From a checkpoint of a small CTC audio transcriber: width 384, 15625 training examples.
Rows from block 3 of a small CTC audio transcriber, named by matrix and row number. Rows with one number within an expert belong to one neuron, the router's apart. Each number is 128 + 32 x the weight over its row's rms, rounded and kept within 0 to 255. All counts start at 0. Numbers have three digits each.
Before each expert's rows are labels from the 100 clips, of 14976, where the router gives the expert most weight on average: "loudest band" is the band of the loudest frequency at the time of the peak. Only what is clearly more common there than usual is listed. The data: read English sentences (LibriTTS-R). In brackets: how many of the 100.
# router: router (model.blocks.3.mlp.router.weight, 4x384, trained with AdamW), inputs 0-127
# up: expert up (model.blocks.3.mlp.up, 4x384x384), inputs 0-127
# down: expert down (model.blocks.3.mlp.down, 4x384x384, transposed), outputs 0-127

# expert 3
loudest band: 4000 to 8000 Hz (28)
router.3:140133089099140116108128164156139156083089095076110053189104134158126138142155097103107117135063160146106131082122146100105121087067144156158144154080147180156049138149133090126112089096103134110138154137092179125162125097127111162078121153130140119101124160115070141138121120122113105076128082089122103164112141122113065136069122102122077119173114179125079072147141178157165114157118
up.0:112102147105212095177150174143089131119114144109118174103144081125155147100118217119136187150165123106149089109102096165086149111158145137146173194141181099147102200073129179172168139110154125101140145112111137167164137103164123135120137142105135123128140139080172083150132078116104140114164155166132156157157164112136067135185183134117142149162098157181081111153139087137121121133095
down.0:136124158110092167125105194112124129168173090104111101144153060102158143183199146092122150145155156134114082138133102092083125088154116131107097156179124131074212110183163124112108170134125143129081178131107183177154118135099142130083086202141133126112107140147107155147150064113117100161137109115160143152149131127158145101144137173179168112139163137100097164151118176175131135140115
up.1:104125170141132076136109137123119038166118132116117179097125137170148140149093069095181179066093100131164132160123133106111127151159122135080115163096143115116135131148144150112150086106165125132095122102169152092139124117152085134106137155198112104155094110115132099151133094115159107123139145149119140150135144105133125166148134143133129125056105157155129115110115167123080095056133
down.1:169202144126121140137130118097148190164153097101114134115149183123158114117121105117156142161088145100077139130114125118087124164167133148127136107099114141080058070089130136100142187116117092144124141166132175159132194117098176170055131192150120131142052087162123125090138092111148088112149117173110055164157159096143128126149168149148152165113118129124152099084127104168107143107116
up.2:125135085102127121144074096104097156121121132090178117111141148093144142132101143143078142131079109145151123199147144108146166156171095120105136101119151144132120203099113167199118199041096112077108147076145127145179173154093073115156156145119094130162162129112151149140138171126107149161094082095164117161138089189142151155083106136159166111099140130121150185145176163166135152158124
down.2:093126130106174139159098166140141137120056076089137114080097066151115143117106114148170114084082155047116092027176076155079114090131144157137195115141164180082171126152127094126098150113098109157132164162149164169139127096123180128149123049101136120127165171150100123117134134123114079146117070128123134153102123080187105109095109201089124126119161085134096129097145113098129212180099
up.3:148121121160052072107091110144127060143124137140115202093155164145085136019156092170148056125155146100131167085148181085114072124178141133096163096127124123129155098163146180155177137136125111145086176186149181089137093126203116088116130107179092063051114106091144099062098141104161218148175144116177145126095135183119139138105103101155191152130125110119156107121071186145131165174148
down.3:187100153108152132117083140083193141133130095100124122173086132136114147121148107146146120129150138164119154083142149101145126126129126103070083115117161149138158171078123117122148123151148142127126126143139201147086160106100104196123132148116143099113105105097122111135201106084151102145160145118085167134123161069122138139135134137157114168161128131131134113109122097138157123165143
up.4:138143075093079102118129122151112098156148180142045146073115152111046137103112188095193125137136120147110095142113132143158141113193109123152080124115078134150124187204109145168187117062136162084108154153093096167135095083103102149146143100103168125102085060075092122128125134099102196142126123173085124129106173117087103122114086125108108142110172130080129127090149054127116129133126
down.4:109136086112078150140084154190108144107094114108152121169145091093155101147118086147113178157127124092044076143175106083115084114120093191174171162115154126128125121148144143147173129175067117157094063137142123124199188103148121159176121144108127129173121115149167145164056092155198083149122109090141161188139071144119061120135151182135168113110119035114158108102105110092105117116121
up.5:180155100153134143106176072142172128105075124154096119180125105114142083133108141074164130158171074145089151081113105179046141184154074185203134070116128146117154146174116107132122113117109181104152123154133109131052116144112099077123041154146145124127114102140145155158132119072145181131116127136126126096056105144110093167126145148132153152177155124150140165134076105139111113150095
down.5:141147148100146204157114143142100166096198184101075099157178143140177168169153136121164126195094191140160184140145173131137138099135104123091086120141122120100081188174128190149133133168101076120170122107104155099141107084166200162090197134087121179099076111104143154099114148108118168120165091146099185171117126122104149109098139054117142111123111140165158189177144151137128080111176
up.6:119093111172132190057107139184116175157074182145168138155083099137156131193158107104104089087109095110156138075096133156148107133149121132096102182176176138143188129131135161155122115148167151122161099199107115141142127118106115148113095177101167116116139128093134077090122165157144170108093129128123118124145095093119085089171155171123117121051131119190163164152067127094114099183166
down.6:124108115154140136069112119076057063074139158152151181129137163155120166131055115085218151091122203107169123165165111097063121183184085128109132148112128121131124131111130094213140142197129119126091067097146127111151153102116146136194102126121114087117142130130095180117108143164158111084193159105117098116131175139112131148078152135165111100119133152090129171127059122155103162139115
up.7:140158122183190141085125181157129125106114117126031164148124135091137164115116126102182133119123095082120146094148147092082136138144141103149111127110081121167134131132196132085147105156086112118087146105120101089077088114076117107118117150103186115153137176112100102156082120166158074084109144113157096160163091148124166155126151142150095107108138130111172106115123100114174095044089
down.7:174096032120140116131132086182118128141053100160139112177132159082105180126115098068109134181133133118125083065170133160160101095113148137057086115108120095130139152076106107134141182107128173128120144191153124108126204162062143166163108168129140093144122213093116127150156170136076153125141145090166126179108166158175096068121135115110141158102116126116139114119120133127145176095148
up.8:143114064173097120116188138096136104090098107063123138149155139120133083183151130114145104132166133138193140081105165116145110201195162136117108158160174117129147154111138172167116091052155133052081144123134186147091072127116126130095067075138155137137077120149107153118158114110134072109116141091163148155096139154126146085107174202111108130138158100122171128130156148133120155093119
down.8:125154134110114116153135177145155113199113134148137133094167165104161098107129113131129120221134171144054109117080164086167099113125151161113087118094113101120173172133111116118094135138124122093090141098080113116188131088134174119149131064135117101123156154128086169066147123138116101063134104087138181084039162060114138089235103129140158123039120105089121085152176158152140081151118
up.9:153159093166161109131169110078143104088091145128184176124121153145097105118145130139125130102140091108092100198141165137187096103123119120125108131112149102160100075156093082139097179101153162128103132139145152100128080112145134186075149134123136143092078089055161095150181111154122180078171101126110170123172137099099108121076083129140127165148130191119133068109098147105122147117165
down.9:151137136141109183175106169137094127109130127105118138129101124097136129089116166109093088159087136152141073044125145167149062134103154069086169117132117114202157126104095123100102150163134097171147102112144103118136174140088171115060144146127152087155102126098145116116156126141103099063171140103132141118103075124121139146081107154133153144131147119072138127159186160117126159144157
up.10:123123170046116045134113112166174140136174088139119170125142111173113136173172129129100112137156146065144136208130096139129175091132098105152105162209117147099150148059101117087165126124135111170154138087135157067114128098064154140159135095136084080164091114142092088132186141125139123142151121068150136165114090106088069097138176100160116151084097087092137184103016083115144157120122
down.10:090204143096123143037142148102146128142140146123157089147107185175098213173094152092125156122164174140061105088096173212154135164120111136135166145082137125086084130116163106094075143096112159164165145112071100156145092154194155082114140124129120104152093111121096098150140121157159127126159186200125149066156140124073029158205124149104114113124149118090085111119136135121129088146099
up.11:144082135161105120166140131120174107114089123086154197130117133150122151160185142105090087088086145151094163074087129141100156131143131121121148142178112140149118156106158160143156168041135077110130200092129066189120104119150172137176133159104133090087123131134143112151176126153103089149184142105116123118132122074078084166157139128131162138155128119149146104113124139138106165132073
down.11:123137101095123139145106139122141185184127106174130125165145137125130141092170094143214113115152137130156037157161186124156137085134165149191125206119084154116109089137138031132106127149102107140115146064106152108145128151086064124178126130135146117144129151098075109091121119106121115184093160131128172153111119176166120083138093117141121173165139141107089109141133117137123146154169
up.12:070114115099146130157171162128052140090135104173106115146153121096071104158112095134173144149112093166140088100150122111132137181139101160093209158101106118192082149112176122144129116147117159153139067141143141129173139141093085145145130177067119097163144108102043152152114095105135130093141146097143159108077075101195135169137086185165110148114157099143188172167167156155176045144133
down.12:098091127113137116204092170099159144117173101082130121128144118133146128109192176125118128126112108107142103181126119117138151091100125145053128151152117188081132119122157144137143167205136138032171137143116130094161145153069111100086166159022159096125084089101098131138097139147105142065114084158131127167105151143079112101121167129143156177116159116151112091113091106158144171121143
up.13:134067142142091126107145134065156109119114164115112158123144084103184163083134128069166118145127089102092134097098085177147090159177176113081115147108093120113144077180118147100103099076153117131157129154110155124088063154111195132164099091188133130155087133121128091117087072119106154137130101071125123129089168181122164128158152121110164195161127120079071122157166097109174141104174
down.13:122152148144110181115104092145108096169076110093134194121147194125138132147136138109142154105077164138142168131135095094133083121139115113091092138086149165079108167095155094094158100140128196071106129135129143150146135119167134092136118091142081133104154125131097136191173066198147188124146086174172186151118129077179066094165147117097149127085046152180119084118125150121078135095086
up.14:136118179092111168114149120086150131135126132145065102179143153041159168085124129031088165073123105099156128172102173075094111114160120129167135086111104121149130151141136103104122130101123117059124111094146080148132133096121211087129140167069167179117135116141099159097153136082156204102131094162129061115169071154144069134082089144169039108104095083149086055106124133068111118096136
down.14:131092152125122124181077091179136113088134090124160140081124163198185103159151171137088106122166152132113103158177084102063147090096168138122120144147104128124100139082144130127160116134161218145156103097125172149120131154180112091111128126109073128143137139098067088160134127094077170130104100063116155174127166141121087159082187114192145171151132081109123122115119109119149129159130
up.15:127138166092118082153167134166088149148202142159102110149148100173182131137142177083143155114098004040169095123070126104171082114150143120137113126119133197175097102114118129118148140106208134141103102138177121144169090117051103152169103149116214117157136110134091154051110123153102108170218124076072176174139179108165131173126132150146105116105132170134093113102134168158157111135132
down.15:078142103139152063132129120099108128155143172176138134123134094140120085098126144097164115199092124152142133113078121149097164043083121149129157125152149112110127138171117071143188124235141110159123121081121054133101113142099114151147104157172128147126087075141117123135092202091127159164176107134129103118163139124083157162132161085171122125065160080058101153157130119091089130150163
up.16:169138107081123172152153160113165129071124127088096080115112148115088137179144115137101108114129140140185123125164168210111089073138106187153067170142134095199121167148113091099128180123152155089110151178100092166120171190087139184083146130141148218160103146138133180168102101108130186147134095141104091121134121106133105110180149179140210100167196133128143113168163072127115117098104
down.16:082127120161140127164144155165076053154141166123119124117135126113121071135080171077197139099148074152143079171141105120154098103112190177073160173141116134088166188080162094093114147101155086136139112160181150131111068076140114083139119139111120071087134139123194092161131059182113072152166094118121120121103125101137139141099149083115112229086135098116182107140156138113065155090101

# expert 1
loudest band: 4000 to 8000 Hz (31)
router.1:104150124070108118106167159035146056122095118123146089158075122172164140115129159080132105097103130126166105124157163137136157124114115115165136088106148162126083146140121112116097161118125056145142104083124116142093100172119149158100137155106192116130176163104159177147139142145086120105138129140111128151198133116111107096092104084160133127139143104155154136122177089170102099136090
up.0:103142119174088135173131109134137138116161065103178140120176078128177109150175134098132140143134182139120118158065118110167114147124144156130141136143108120153149107114161185045135122152106053173148129179190164110103126144087098155208144083117126087091131107106083102099135135159148127091170108141129130070135146157095135162176127142093131130070159184134187129181148127129076161114122
down.0:135112127101153070129077120113082117146120120184086126153132100160132116120076159146156159107150185109126120089090194129113171064110129096132165111173109119100158114113187118134076159110163167129172087128129110130148185142163132178091145147205124209148161099140111115154132162125067130143109118091182172166145129129150119117126088165139114116155089107190130162062083177091128134133171
up.1:136171100074124111038119170108107142163132098116144181091062132135115133099133040065159098188158177164056168152129092159062084134108157112105094148151106135096186139162145145142161133078124173144158141079080154129105141113095169115133144081083122079098148080121137145152182098120096112109114108138080150122132155096087130129112118175081146090121129088126098145145129086099128117142101
down.1:090144098124115139110135080076113105109101156125097144157197090075119161145117142164103137142067146109145099094136136142177130092095075151152142136120104105165136155086131139145145077085215169129134170122095120183140129102119107079114093119192124157099216117128094106142086187125147093118138114092114134059063162170150139135170126119136114130093099184134135166087117104108066149198092
up.2:054140151149175096083066088132179159101128128158140095135114175172127159114157148136119160164082118135101102155133144128120194151137136153105109145095112134173107086100121060146174159150191071136158148084164104047141107117140100115117114081132065131091115146102131169151108045161132174132116100129149098139174071119089168152118177106090199116073120143133164125112155147069127155101161
down.2:109097117145144084121129102163113166142107111095116182139147146132168130156131125161139112113110086154092155158178084123062144137129164118094154145131098101154116146151198133056175161158104155082130153151104073160127173147146139122108165152150179097174068118124120122120165143122177133151119126122093187184102176169132099142120150103150162128139167101104149098138126071104081088145134
up.3:098094141115113082078129199157145173147106134083176150126155103065130118133159107100131183165135178097111140067087163122089140152152124098154166099174097140175114084153145109132109153141060170096086091134122091121107082109059127155144109109144105069122100128152092094118107096123156155073104082105189168096064119144111112180121091139162109129134184126112079103109131086107119136146125
down.3:107097126086155135141068142155156114144119071122156088128117095086092200137135116114121167083110059129163151088176095195129124192163139170127193173125126095116119145125222141152109144121149132129178177097136081101138128082171142135103136146146153187112172153140102217085129090119139141141203137068112103171118114150146147141104165115140119129179097148070137165175134165164097114113135
up.4:063090066142094136091117128111182116121107099130124092157124125095114140183139107096183133072099142160187080103106179128151131063155076143151124127133136117196054122155158085115167139077111075169112121152115087145123162116129099111127120119128121146145097112212125132157076120133134106139179168151095139081113047143151158144134135185176160136078165144134091122121124136133101156113087
down.4:110155092144118093138160143146142182143118151120100091106141133092115188144138090156097120168115132107141130135136170114174078168157134126104140114116143109071169152194077189109140111223101133176131132107126134166151088144133152134128115130096099083108121126095083122162179092157085095149092148139106177170138166117130107134076122144174142137121123162154176149140075120125139098110148
up.5:099132114128096079130100112108120095147143160107112139151115149153106108117089129159131084097093127089094132112139127092117143110099100116143176096167180103120134117105099108124106112072109119119187195121075150085141135142153055095099047127169149161129088111115139086126086157137155061149086133098119110094122086117123135141186064174136159175131100134158083101140166133119109079126172
down.5:121118176155111110124147154152198160175130071144155120186113194153164139159160102121225107115084080151153080178155161179122146162138147179116170116184157122078127107143125118161141159144104116168074143169112152164079177107123160115153170094101154163109153195168123084070099156141106074191137163143110156136108151158148173113135129109095123129152208104102121175102118111157126113162110
up.6:134098102146101155165100129195120159156147161124111161094110126085127164193184119187101100118143120137117116128035127111082077155124144104097143097112100153085067103144129143105061114089154103106141153160123122126110149101135101147136111073137091102148148089072106160115142187141075086142101168158126068081117075100104124143106097175133114105090124098113149167127161133146201156044204
down.6:163104112143127093129157147153153063118081083108162166142166082155187116133162115200108179100129084132105147133147134152122146241094140125208104110165130170108104128163157098149170113116149147128129147094117177077186128143176110109119109116072149145099118090111129152144080127158130128150104154126121107041057111146127146095102147087159142116120152137143152132144127125133114175147139
up.7:065144127135153133089118118079158101141107094153113090134107094111168117141100149098143054226105109137144121145192144159116164105148087116144103153115135152112181097152183120164139132080098093171142119163110102127172219154066078231146061121135136075128139164139140120111071159168143042102143106116148119096174110144158144082154098111132112101117086116139120174162119132104109119133153
down.7:164140130122156167136120132161102109092156132103184162178176106083119103075192101117079100111108098149124102087103156137094094124139114117153128105054116177115231126157136116144129177172173080128197125126111138161128164071102206151102097163154150116126145073132135131130153120114111162124125151159099123148126104099124139178124118124109125123104141127130169141138153147147159211118132
up.8:154121112166133104122125172098137184078114154093181075101167043047123130115128195084134136184104102096068125153145127143136102115123138152160104124130177102089135130101152173132071099096153167152044161120130151113163140125139146116156085103164136139145072140118102086107097122055178135125137084147129115172160138097129101087109128117156086151098124155143187173138119173131117128157120
down.8:130083151074103106126114124173138125156120081070176188120135130188148109090160162146123135079130141185112191131063141058147127142099149128090169086160043181110145143108141096061128192215144133123195109162090116163154174149156188178152155127109180106121171135152139121153169119110117083157155131081141175149182101089155136126102132135174066159128102127130178132142139148104092154157100
up.9:127093130114162113124118128112151125124146102166142113089167091165140106096163114125114100085060072092113134073125107072098145126121110122110085138101144097105135189104111158092072174108131170150131042159154155100126126160105167056168128142139132156159150133125056090178071113171097156109112150068084118155126179145090121118166141142144157108113141111114058121117139157182108129140131
down.9:056080162186155098128149106082121144094133100117183124106169130141140072086095097159128141126149155107122065114147112167100101146148135051145105126106118131082153119103088076171099106180179166171159128135120149138100069113143097147067089134112189145117164117106114179150120128126142111170112073143215144170135191115118139131104104122095107137081103197183144119165072061116139126116124
up.10:143087169102129204091171153118094085083066098126096150107117097145203163113164197128155140126112162139085147126144162089103174083058149130094182192162148194095048205148105133117163136087143123092173162143143124157077109152142154114160168134150138104142148132135126122147136144130144155098143099135143143120084097124139180112108076107109135157101099136184126064155122142120123156115084
down.10:145115133113108078121106132164124168097092115159140124126089141170108113143154133141083118117110090129116120135099130117113155150150125078141121141167168102176120065055101083105079121105141145150130111079187135171147125114185136105091088181143099116145138127100113149200140125113066153184112140092127085140183110083087076131084142126131116132140179066119142124141160074121117157156159
up.11:106104053141159097183139151152111093197140088074133100142117150176127152119095176138151103199171115127106139083134136075110058164167114077113140183122128171122172094163141170136089120093084108121071167115116111143154155071182100143118160085099094145169114169113116095127105126123136078117115147097145178154162111192083043091144187173133199129135106161076047107122112088084170150140135
down.11:114117151085124111107070121179114153214147157124113140090158127156174104163132107150072067145116154111139130172103125135198087115104142160116134137065211124114101170115118066119141150101129164160141140139085190152145159182084132190082133127114107100089160123130116171110153128142111145144131138121122115097147126085108160110104067154120135128155127105100189126161112141188057153135134
up.12:108108098098100101117125110089079095150109166136118118157124087152142119134151122125169114110136110116154139166073145131081144151034159146156142158214128144148133102166142118131101151102116124102176125141126162123132131196109100196133150137075080152148071120097109202069185091136136145126092116156160142139197148098105132122105128127095132119140125113189105163139119075085156123098110
down.12:118129160152147152133150127134119146184132126054144117115119161111165101092127136144152114123152142159068042118127169115164150108132131095074149147053109097115133144086095179131171124129136122178090109090218118142138166076109161080117062142161117121168105135107114057094126161128137068139103157061098144102133074116124029113119050127152117095162101123114136121130077128126152094088105
up.13:121095125084152163160102119116159110098156119119141126132102161137111107135179130149128142166104108078155164083173155140150096156101165136023100143101123158122160135113095177128135098143146128109148183129132133115139133121099131114136074146144051233094169084164167096172126123062122087152119117118131074109137089124196164152080114129094081113161114040127093140137202144050157190102079
down.13:131142150104140166133141122172077149154079162125150117081092110095159169079133131114173105073095136166167095147084119135166159134162114143132128091196126134170147104146105139114118153139130138152069115126117133114131091140137155168064092129146168110160082126107097160177128190097144127168163111085125174076185081148080135094075125127129132101086188156135159126105129097153146135096116
up.14:162148141126110072119123170076131157123147187144153113064114155117145000089156109191134149132133142126096102101137162186109070157199155111118161115127115148133103133101136120064167129084101109136179107141155095073188136083082131154182153181159214144150148115078192160144195153117109101101118129128118147097200169113135116229095062114142102093151156123145135125151131133148183122112135
down.14:111138159179156157120089168119161138147127164151128095184125103087173167061129153130140095090104084090175086130095148109150107163148167097085131125155149075152186094096144141139112095174165162121072114119113149176095128100091141104163065082076065103167131154126088090099105093147188144150116126108175135137048090104116123149166127183139124112186114220123129175073100124155094168101070
up.15:181152116136088145085165099123193086147100100117105119106080126103141089139154105112141083161148149135150117098114123180072130097158124113158094085193057105144078056183144138075186176109173156146170134175157136068176117104117133091136084129183172169158114173150115089175137162094165107144095133121098185145118160127113089129091104195128143114116125135108082078146150098128099094140096
down.15:126103128142126104127125161181112184158120096139120097123116146116195233104113119095116149142134101113130206134191064160116125166146132147104109113077180170119091152062120169126121111094139186118116077199159133110069151125111081118165184085116150155220181162125067193188143151129124201116127078108096137086113151135132129171155190172105102125159073114175186149096132163084174127149146
up.16:149139110119143080084092100099173187187135158159111136169194166147099135142115165115132131075150155131113084173148072129144108170157114187119185123169153178120192162098086139142126143101136129097133167111103064113148113144175143121142108199050128147092141165155118102144123139109134093141123149112099179174090172163126146191182071184116103105118096059131135100125125092149070111102121
down.16:113070095121146184156087114130051108091073159107168130052099113109081113164152132088163118173121164140130130152117114157134117150104103141146145094093123141135007136157122079087096147169160117129068090116152139118080206167090107137104183113189078156129158140112161191107100097045141085103181149154180113128163136076108172083136107111113137202070122115154062115031121166119121090129168

# expert 2
loudest band: 500 to 1000 Hz (56)
router.2:144145089138138186216168158214136142148077135118144120128126110102118113103160172092110126143109171136087171113165126122127143103150159106135122137164140152134104118057179113116141105114130192156072133160098107122121106068087110139146145134157221126167135168124149132133155047090136121134116109088157099155140187142194149151156185121122120176074108149136118130062134149148160117082130
up.0:155091127137154115078101118164120090104137113117144144126091139133162143148059144134114175101147098139107126098098135119120131212130135111074099108145089146163190141097147101194160084176046123108146170077145143082116125167100106170130079160103177170066169160177074155135160171116150115135115070094124140125130116111144102129183124099142109122142168176135113139161130099149097112121155
down.0:100119116069062126122145154138132099086151089118106108125135159099121132162112164086122106123140183104101102168128129091079152104119132172122133097098144138055114171106161136135125152086186184120108084138102043137147156068205138107160130154187172100108141163171178117154128129130126097078122179111109138170117104113128137110128125167148121124128165183141079130072162143114113128117139
up.1:133134126089183107116098152118092164108166147101153146123107106141142105116171096097128153152119102121109119128118101119163122155124147113089128159176143180170093167060120153066059153142125119161059145165105116160170187089142138152142098114122165159085113144182097118117115089093176176207171188157114125150181117084114156123120142131156101099092147132078131083107146096121129119133154
down.1:115128125141149147051174098115161100226108138148099102103164159172048145098168160130142120124144113152122111130099198167158128082098139131158181099154140104153190135170139064137133146161168126116095148121121075060135131108118138076161095194100141146097108097119095116148097157126104099174146102150127145121120137153158123135117178165149129063131195136143144121142123137138190079098155
up.2:191252143100072146155067117128111164108128190133026109156113135135086141163021117111088142133114068116125120184088130170131183182165156129112149091086156167149190104099094137089178139180127172082161142128126156134134146096127137172108171131133145130096133097161149142107145160156143110129091120156159087073184130107146150115109132160121121109130141155166145083103122136107111151107124
down.2:178036126150099144168155072145113107126141112109136131106104123175184135098124087148171073118120150176110134129165140104091109087133194126223060083128158105164092151184156102149141144119107093164135160183164093096136098230151143119156140077109141105159126136166149109116179118091090130115176123107144135174126085161197100145121164063105135144109138114162171166132080140118149131137133
up.3:137129168189147111140132158096154111123130144145091133189091131126093141118111101128147126128148139118090130123162132146171135130133188108143069079078102151147147107132119082132138057126152167178067102099172151108141156091138199124108117126153118038130131091119133132161125196079140107146088145132121152116110151117167158070140129160163134111068112141156080114125100110138147140106127
down.3:105185088142165117106102175124071106112151122125109083080125120151134162188093121137104134132117090145183148129098140118076138130132136109136075182166134130117118053157157149211125099104094049074116154109100116199136072146138190116140117152074152120184117102179168188143079120101161119142134147130135133126134127092168119140135144149148116130123062064186058185124197102059075118114082
up.4:092127165058138134056099165128067182179103142079177122108091108093103136124160088103138111218091153083054143065147094167137066100117139113119106118129133103142105116109159142156108109148096165110130149041111148142150108071095092082150092105126140056148138193101128118075125135145141142109139117150091097138138183094147116064159088124092122088122141094067131149123115154087148109120094
down.4:138129141161128114122092131116172140108145168137078172136119101135089128122131175150168159162180146125159137153130199125135197136100101161165115097109123073061152097151124138111131165131103122079182128166118078130074145118162092127101147110198084203127147092146117114176132094137112102161116151075142182123127115121135119112134175182125118176151173162164148165100125064181089154218183
up.5:116131124130155166159125146159164045142114160076113050119175084134136094120095124145109088140132091136142140164148120089088131148091000134104191118157183105198165169142121142124172136156081110117174135138087150150165107083137080112112117103135143168055098082145136136101176105109108146145134123114107101146148065116073096176109125126156081155172147157165095111110159133114067146161192
down.5:176073166179113080127136163148136137136176143181133083180131164127143158082134155138145141149147136081119167142143143154194156085140124078155141115137085150051146116122051138146120180076130147130125068143200141127103129197075098152134126138156102086120159136140104044108106122095166123135102098121134124165077094096133121125169100190112131085150111106134107107170150143137155147138141
up.6:085116159141129169135138114163136134126146087161095119151159134101170166119155122137156157092185067166116116207149088066095112115178098153092138105099093067110156099076081099156112113088120180085083103143136109121198122160107155103115120144132124181138147133127128110174124151083132177063139145142033107154157129128131150155139102128088081132095112105094100124115120128048126105114156
down.6:127149081097169121171095164097126127138111135152149097183144166161100156162128118154123143110191122111135111164103145123174126139195134097126092138070085093117150136124095109125169152168177044117152150078141119121155088139138165156104127135151181144126139117142128117127141096097130141125137159170155096135128155177117137063113126148078102098109170192105159126079158151131077126080135
up.7:086135137116145146098062072127145126148168110133133132177101056109124130126136124169102095144089163133104157146130148108119159152043107124126113049128142115156145180068126114055169116167118191138154130067164127035137125082125119169140157093175122152111108044105114115106153098125125114102080091166163122116202106159119167120141112191136169169094124117088136170087132155098136109113054
down.7:160147073065114161107125143154119104127068099154132197115129137164130093136145083166151184103124123202190128164119131110123121159139093101125123153115115129130116102097142067128217145151125129141087103124144140214112116160132113143133132173113149100161140069041105129165163086097088095154140170201150126083118130118095083134132156174076109109103167127132177158092089127107165118159138
up.8:175144102131104092172134178180157113162116150111111177142136135147120159123115135127121146201169121115135177103181124098106088190103120073130116153126114170137174155155169154074138156150138102147076133143121110042150154164116112107110079126084120145091124146182100113139124138105098124143157118135145129117118126082091128101193116145091042124152161133156127143082121199108139130162119
down.8:135108112110100147116071133125144041125111120151091082123151143162105127090068110148087175138085090115108043130117156161153148126142161128193135151080135113149134143080159116110081156157139114124146128133123142169174080145148103129118065154093147136186082121136117158163105099129134147099129142155119165109121131140118067102124205188053128125121121123078137097131035083096065181144197
up.9:075125157143105170160086139132136147164135138185140089152147111103134116150179163174118112141099155070097164081161133159153098202098146149153121178107134079068081128109106146109082136111149141113116161128149128101146130119125148129137133141158109151197154062153109166189177080122137155131133057118139094152144131159093132096099141137113151211145145157165138129120136117143165148116144
down.9:127146133124158107125119133204073166144102150066162134194101081141073091110131126188146093109083103131155098178126091106138122148095108066107064197114132111150131112116126121104151102133078138100160159056204123158183122138145145172133183101106115154112162078089093146087087086119167108130163146110120133117124066099138128128170126156155169126122146128109165101074097104170165126125148
up.10:107095130061133111108171156085166088148086157122131125098092101153122123154128138120125143168137192140135153192119059149159138150115129164118104149107171093136166187153134123098065127092142159122117143188129147082128128089110139177111133099092118175148134124122078101103090174134118132133133118117190091136174160144091174150117098147158153181092166204164109163167139135105199118179108
down.10:138121158082162123131128119151099192108104194082164133127098132107175099157081091121161068126161181144071148129126111129111105103101145131175140158134133067100094115110090121164150099092131136138130112095088120153113112127162118117143106103146111082109072121141099159129153132154078127148149106113076117101127111089094105088086129113106074118133125133112062071129166110161081116098094
up.11:176133178140155097081149197163145126120132141133131155109161144093094123145137124099144104100171128126175152161138085113099125081158125100154134148145107084096163158118114117132112150106086115134093162157145129074140118171116113097112080190125045148104130167101161137168079098156176089199102189153145125136093099035126125080107108151102062155019097167091180102112204112101136053175104
down.11:077083103181153076132112101153163110119132149126113195145147127146170149138122100131164111116129157098152166118116131119128117173120070148104156111122148125146069106069193106123155153182152076101127123139186159121104115151105116099124166183147136115166127121102121100148155148103106204120096112104100061081082183137101126134108146134153150140189090084122170152180177199103120163091128
up.12:132084125125087104133121112061020104193158131140132111156086124116109113114094119124154127193120094093132127204136224140145150102196162096114105123150126104135132069167121119091080166161122100112183105124149092116178134108105154117110122162098114097087093121132150136153156117106172129156129175127096129151134153082143182068078088142095151111129134192167119108136165123157113143154128
down.12:087134123139124105166135109106155132038147171115092161114168110187110131168194111112127170123066123135154139123110161201140126161172113092143149140154129123145076152150186170113121142106103154112122116132152143127099081099118111184160066159141161111120194179111145126139148106137132126126158107144134188068157145180156120160137099138100093195137153169103062121111087130129152114138134
up.13:125138149146105147161179119115149154083103170139173113159118129164118126113127118117069101145121130166122117102152068101099132120141131156075142163161159138099079144143108122125130094151153067136157131040117137103118132133128151143123137183182129138140122092132107108069161087096168130116148092111118165123082131102095147145089069160121093122156170055084103085092149091074090135130123
down.13:106171164106182121183103117090097115174098152167155141121139139114117175163095169122171119091067166088113122166135146160147147144160149087114112090105143118075204127125120057122120120111147137154111095102131093171120099110114083140112175104134161153088107112128082208159100117114147136138139197209120164124150170085151110058113160129101180189123164084168113103142080159095131099137148
up.14:138089125115097129112084108102135167132113161143152111118155145109149105100103163142114076137173159121085145112162125149141098176095116126102170121173138125140147138142164146124139219110121176159056110154138150169127109159139109118146091177094121162098140147101088172147135145168102135106109159109113194135183122108107101184098130130121063159044114128122169186134137120142163071117130
down.14:121142162184119161180139158146132174178089110132086103144114150175100091153143115094169138138099102124158079118103124188145132058125077143107130138161107138098135145116113113157158152147144087103193115126138168117133098120152103163042117145085089144082169129161150106138102108060142148123188126094117147067113145086138197078162175136113096132209131122200123109131163146140102155086152
up.15:069140129123097160139143065170111104089129107088138120167202159137084129137120174126139096157173216147122113138118092181119163127116162127144177150195115113093139092128119145122115100151120171152161130128136119127147051091121182172160105161125108103164108124078156136097139116179143063160102099161156098084165104050142144092191085102083115151096079103098079147134185145202107165114140
down.15:130135066114154047146051148106121143109154137159171183057081085117145076118123073091159134082123122128135101109130096063104091091078062172115148123108103137119144160107113133145161137123177061118091133155129161117138160181122111112160152111100109140116068088145096080163098168095146214126119176078144124122049140087118115128093118127100104167136178176111162114093131145121153169161137
up.16:120168103140109104106128082205135158142126131084165124159143138107158153157145153058123144145079179150145100125099052182122161155164069127166113207156102117167144136165092090132188154176175206119189138149102161119105134086144158173113108132111129161103125132135100125174119162140124090078149177142123131102175095136088127131123139163167152130090126074132061152154151054115204117148148
down.16:162127119170082151114111112108160118115148118131157138123128200111141112111114107132074141092128170135197175139146097134133119137121167122131145160083109228127105136096162194134128110101127146160072111101053141139166098134147138147081111056147158133137123122120117085133166118096147076165076096086106113135113088159198140175114125114122102185107134070121108113117081134101151198116140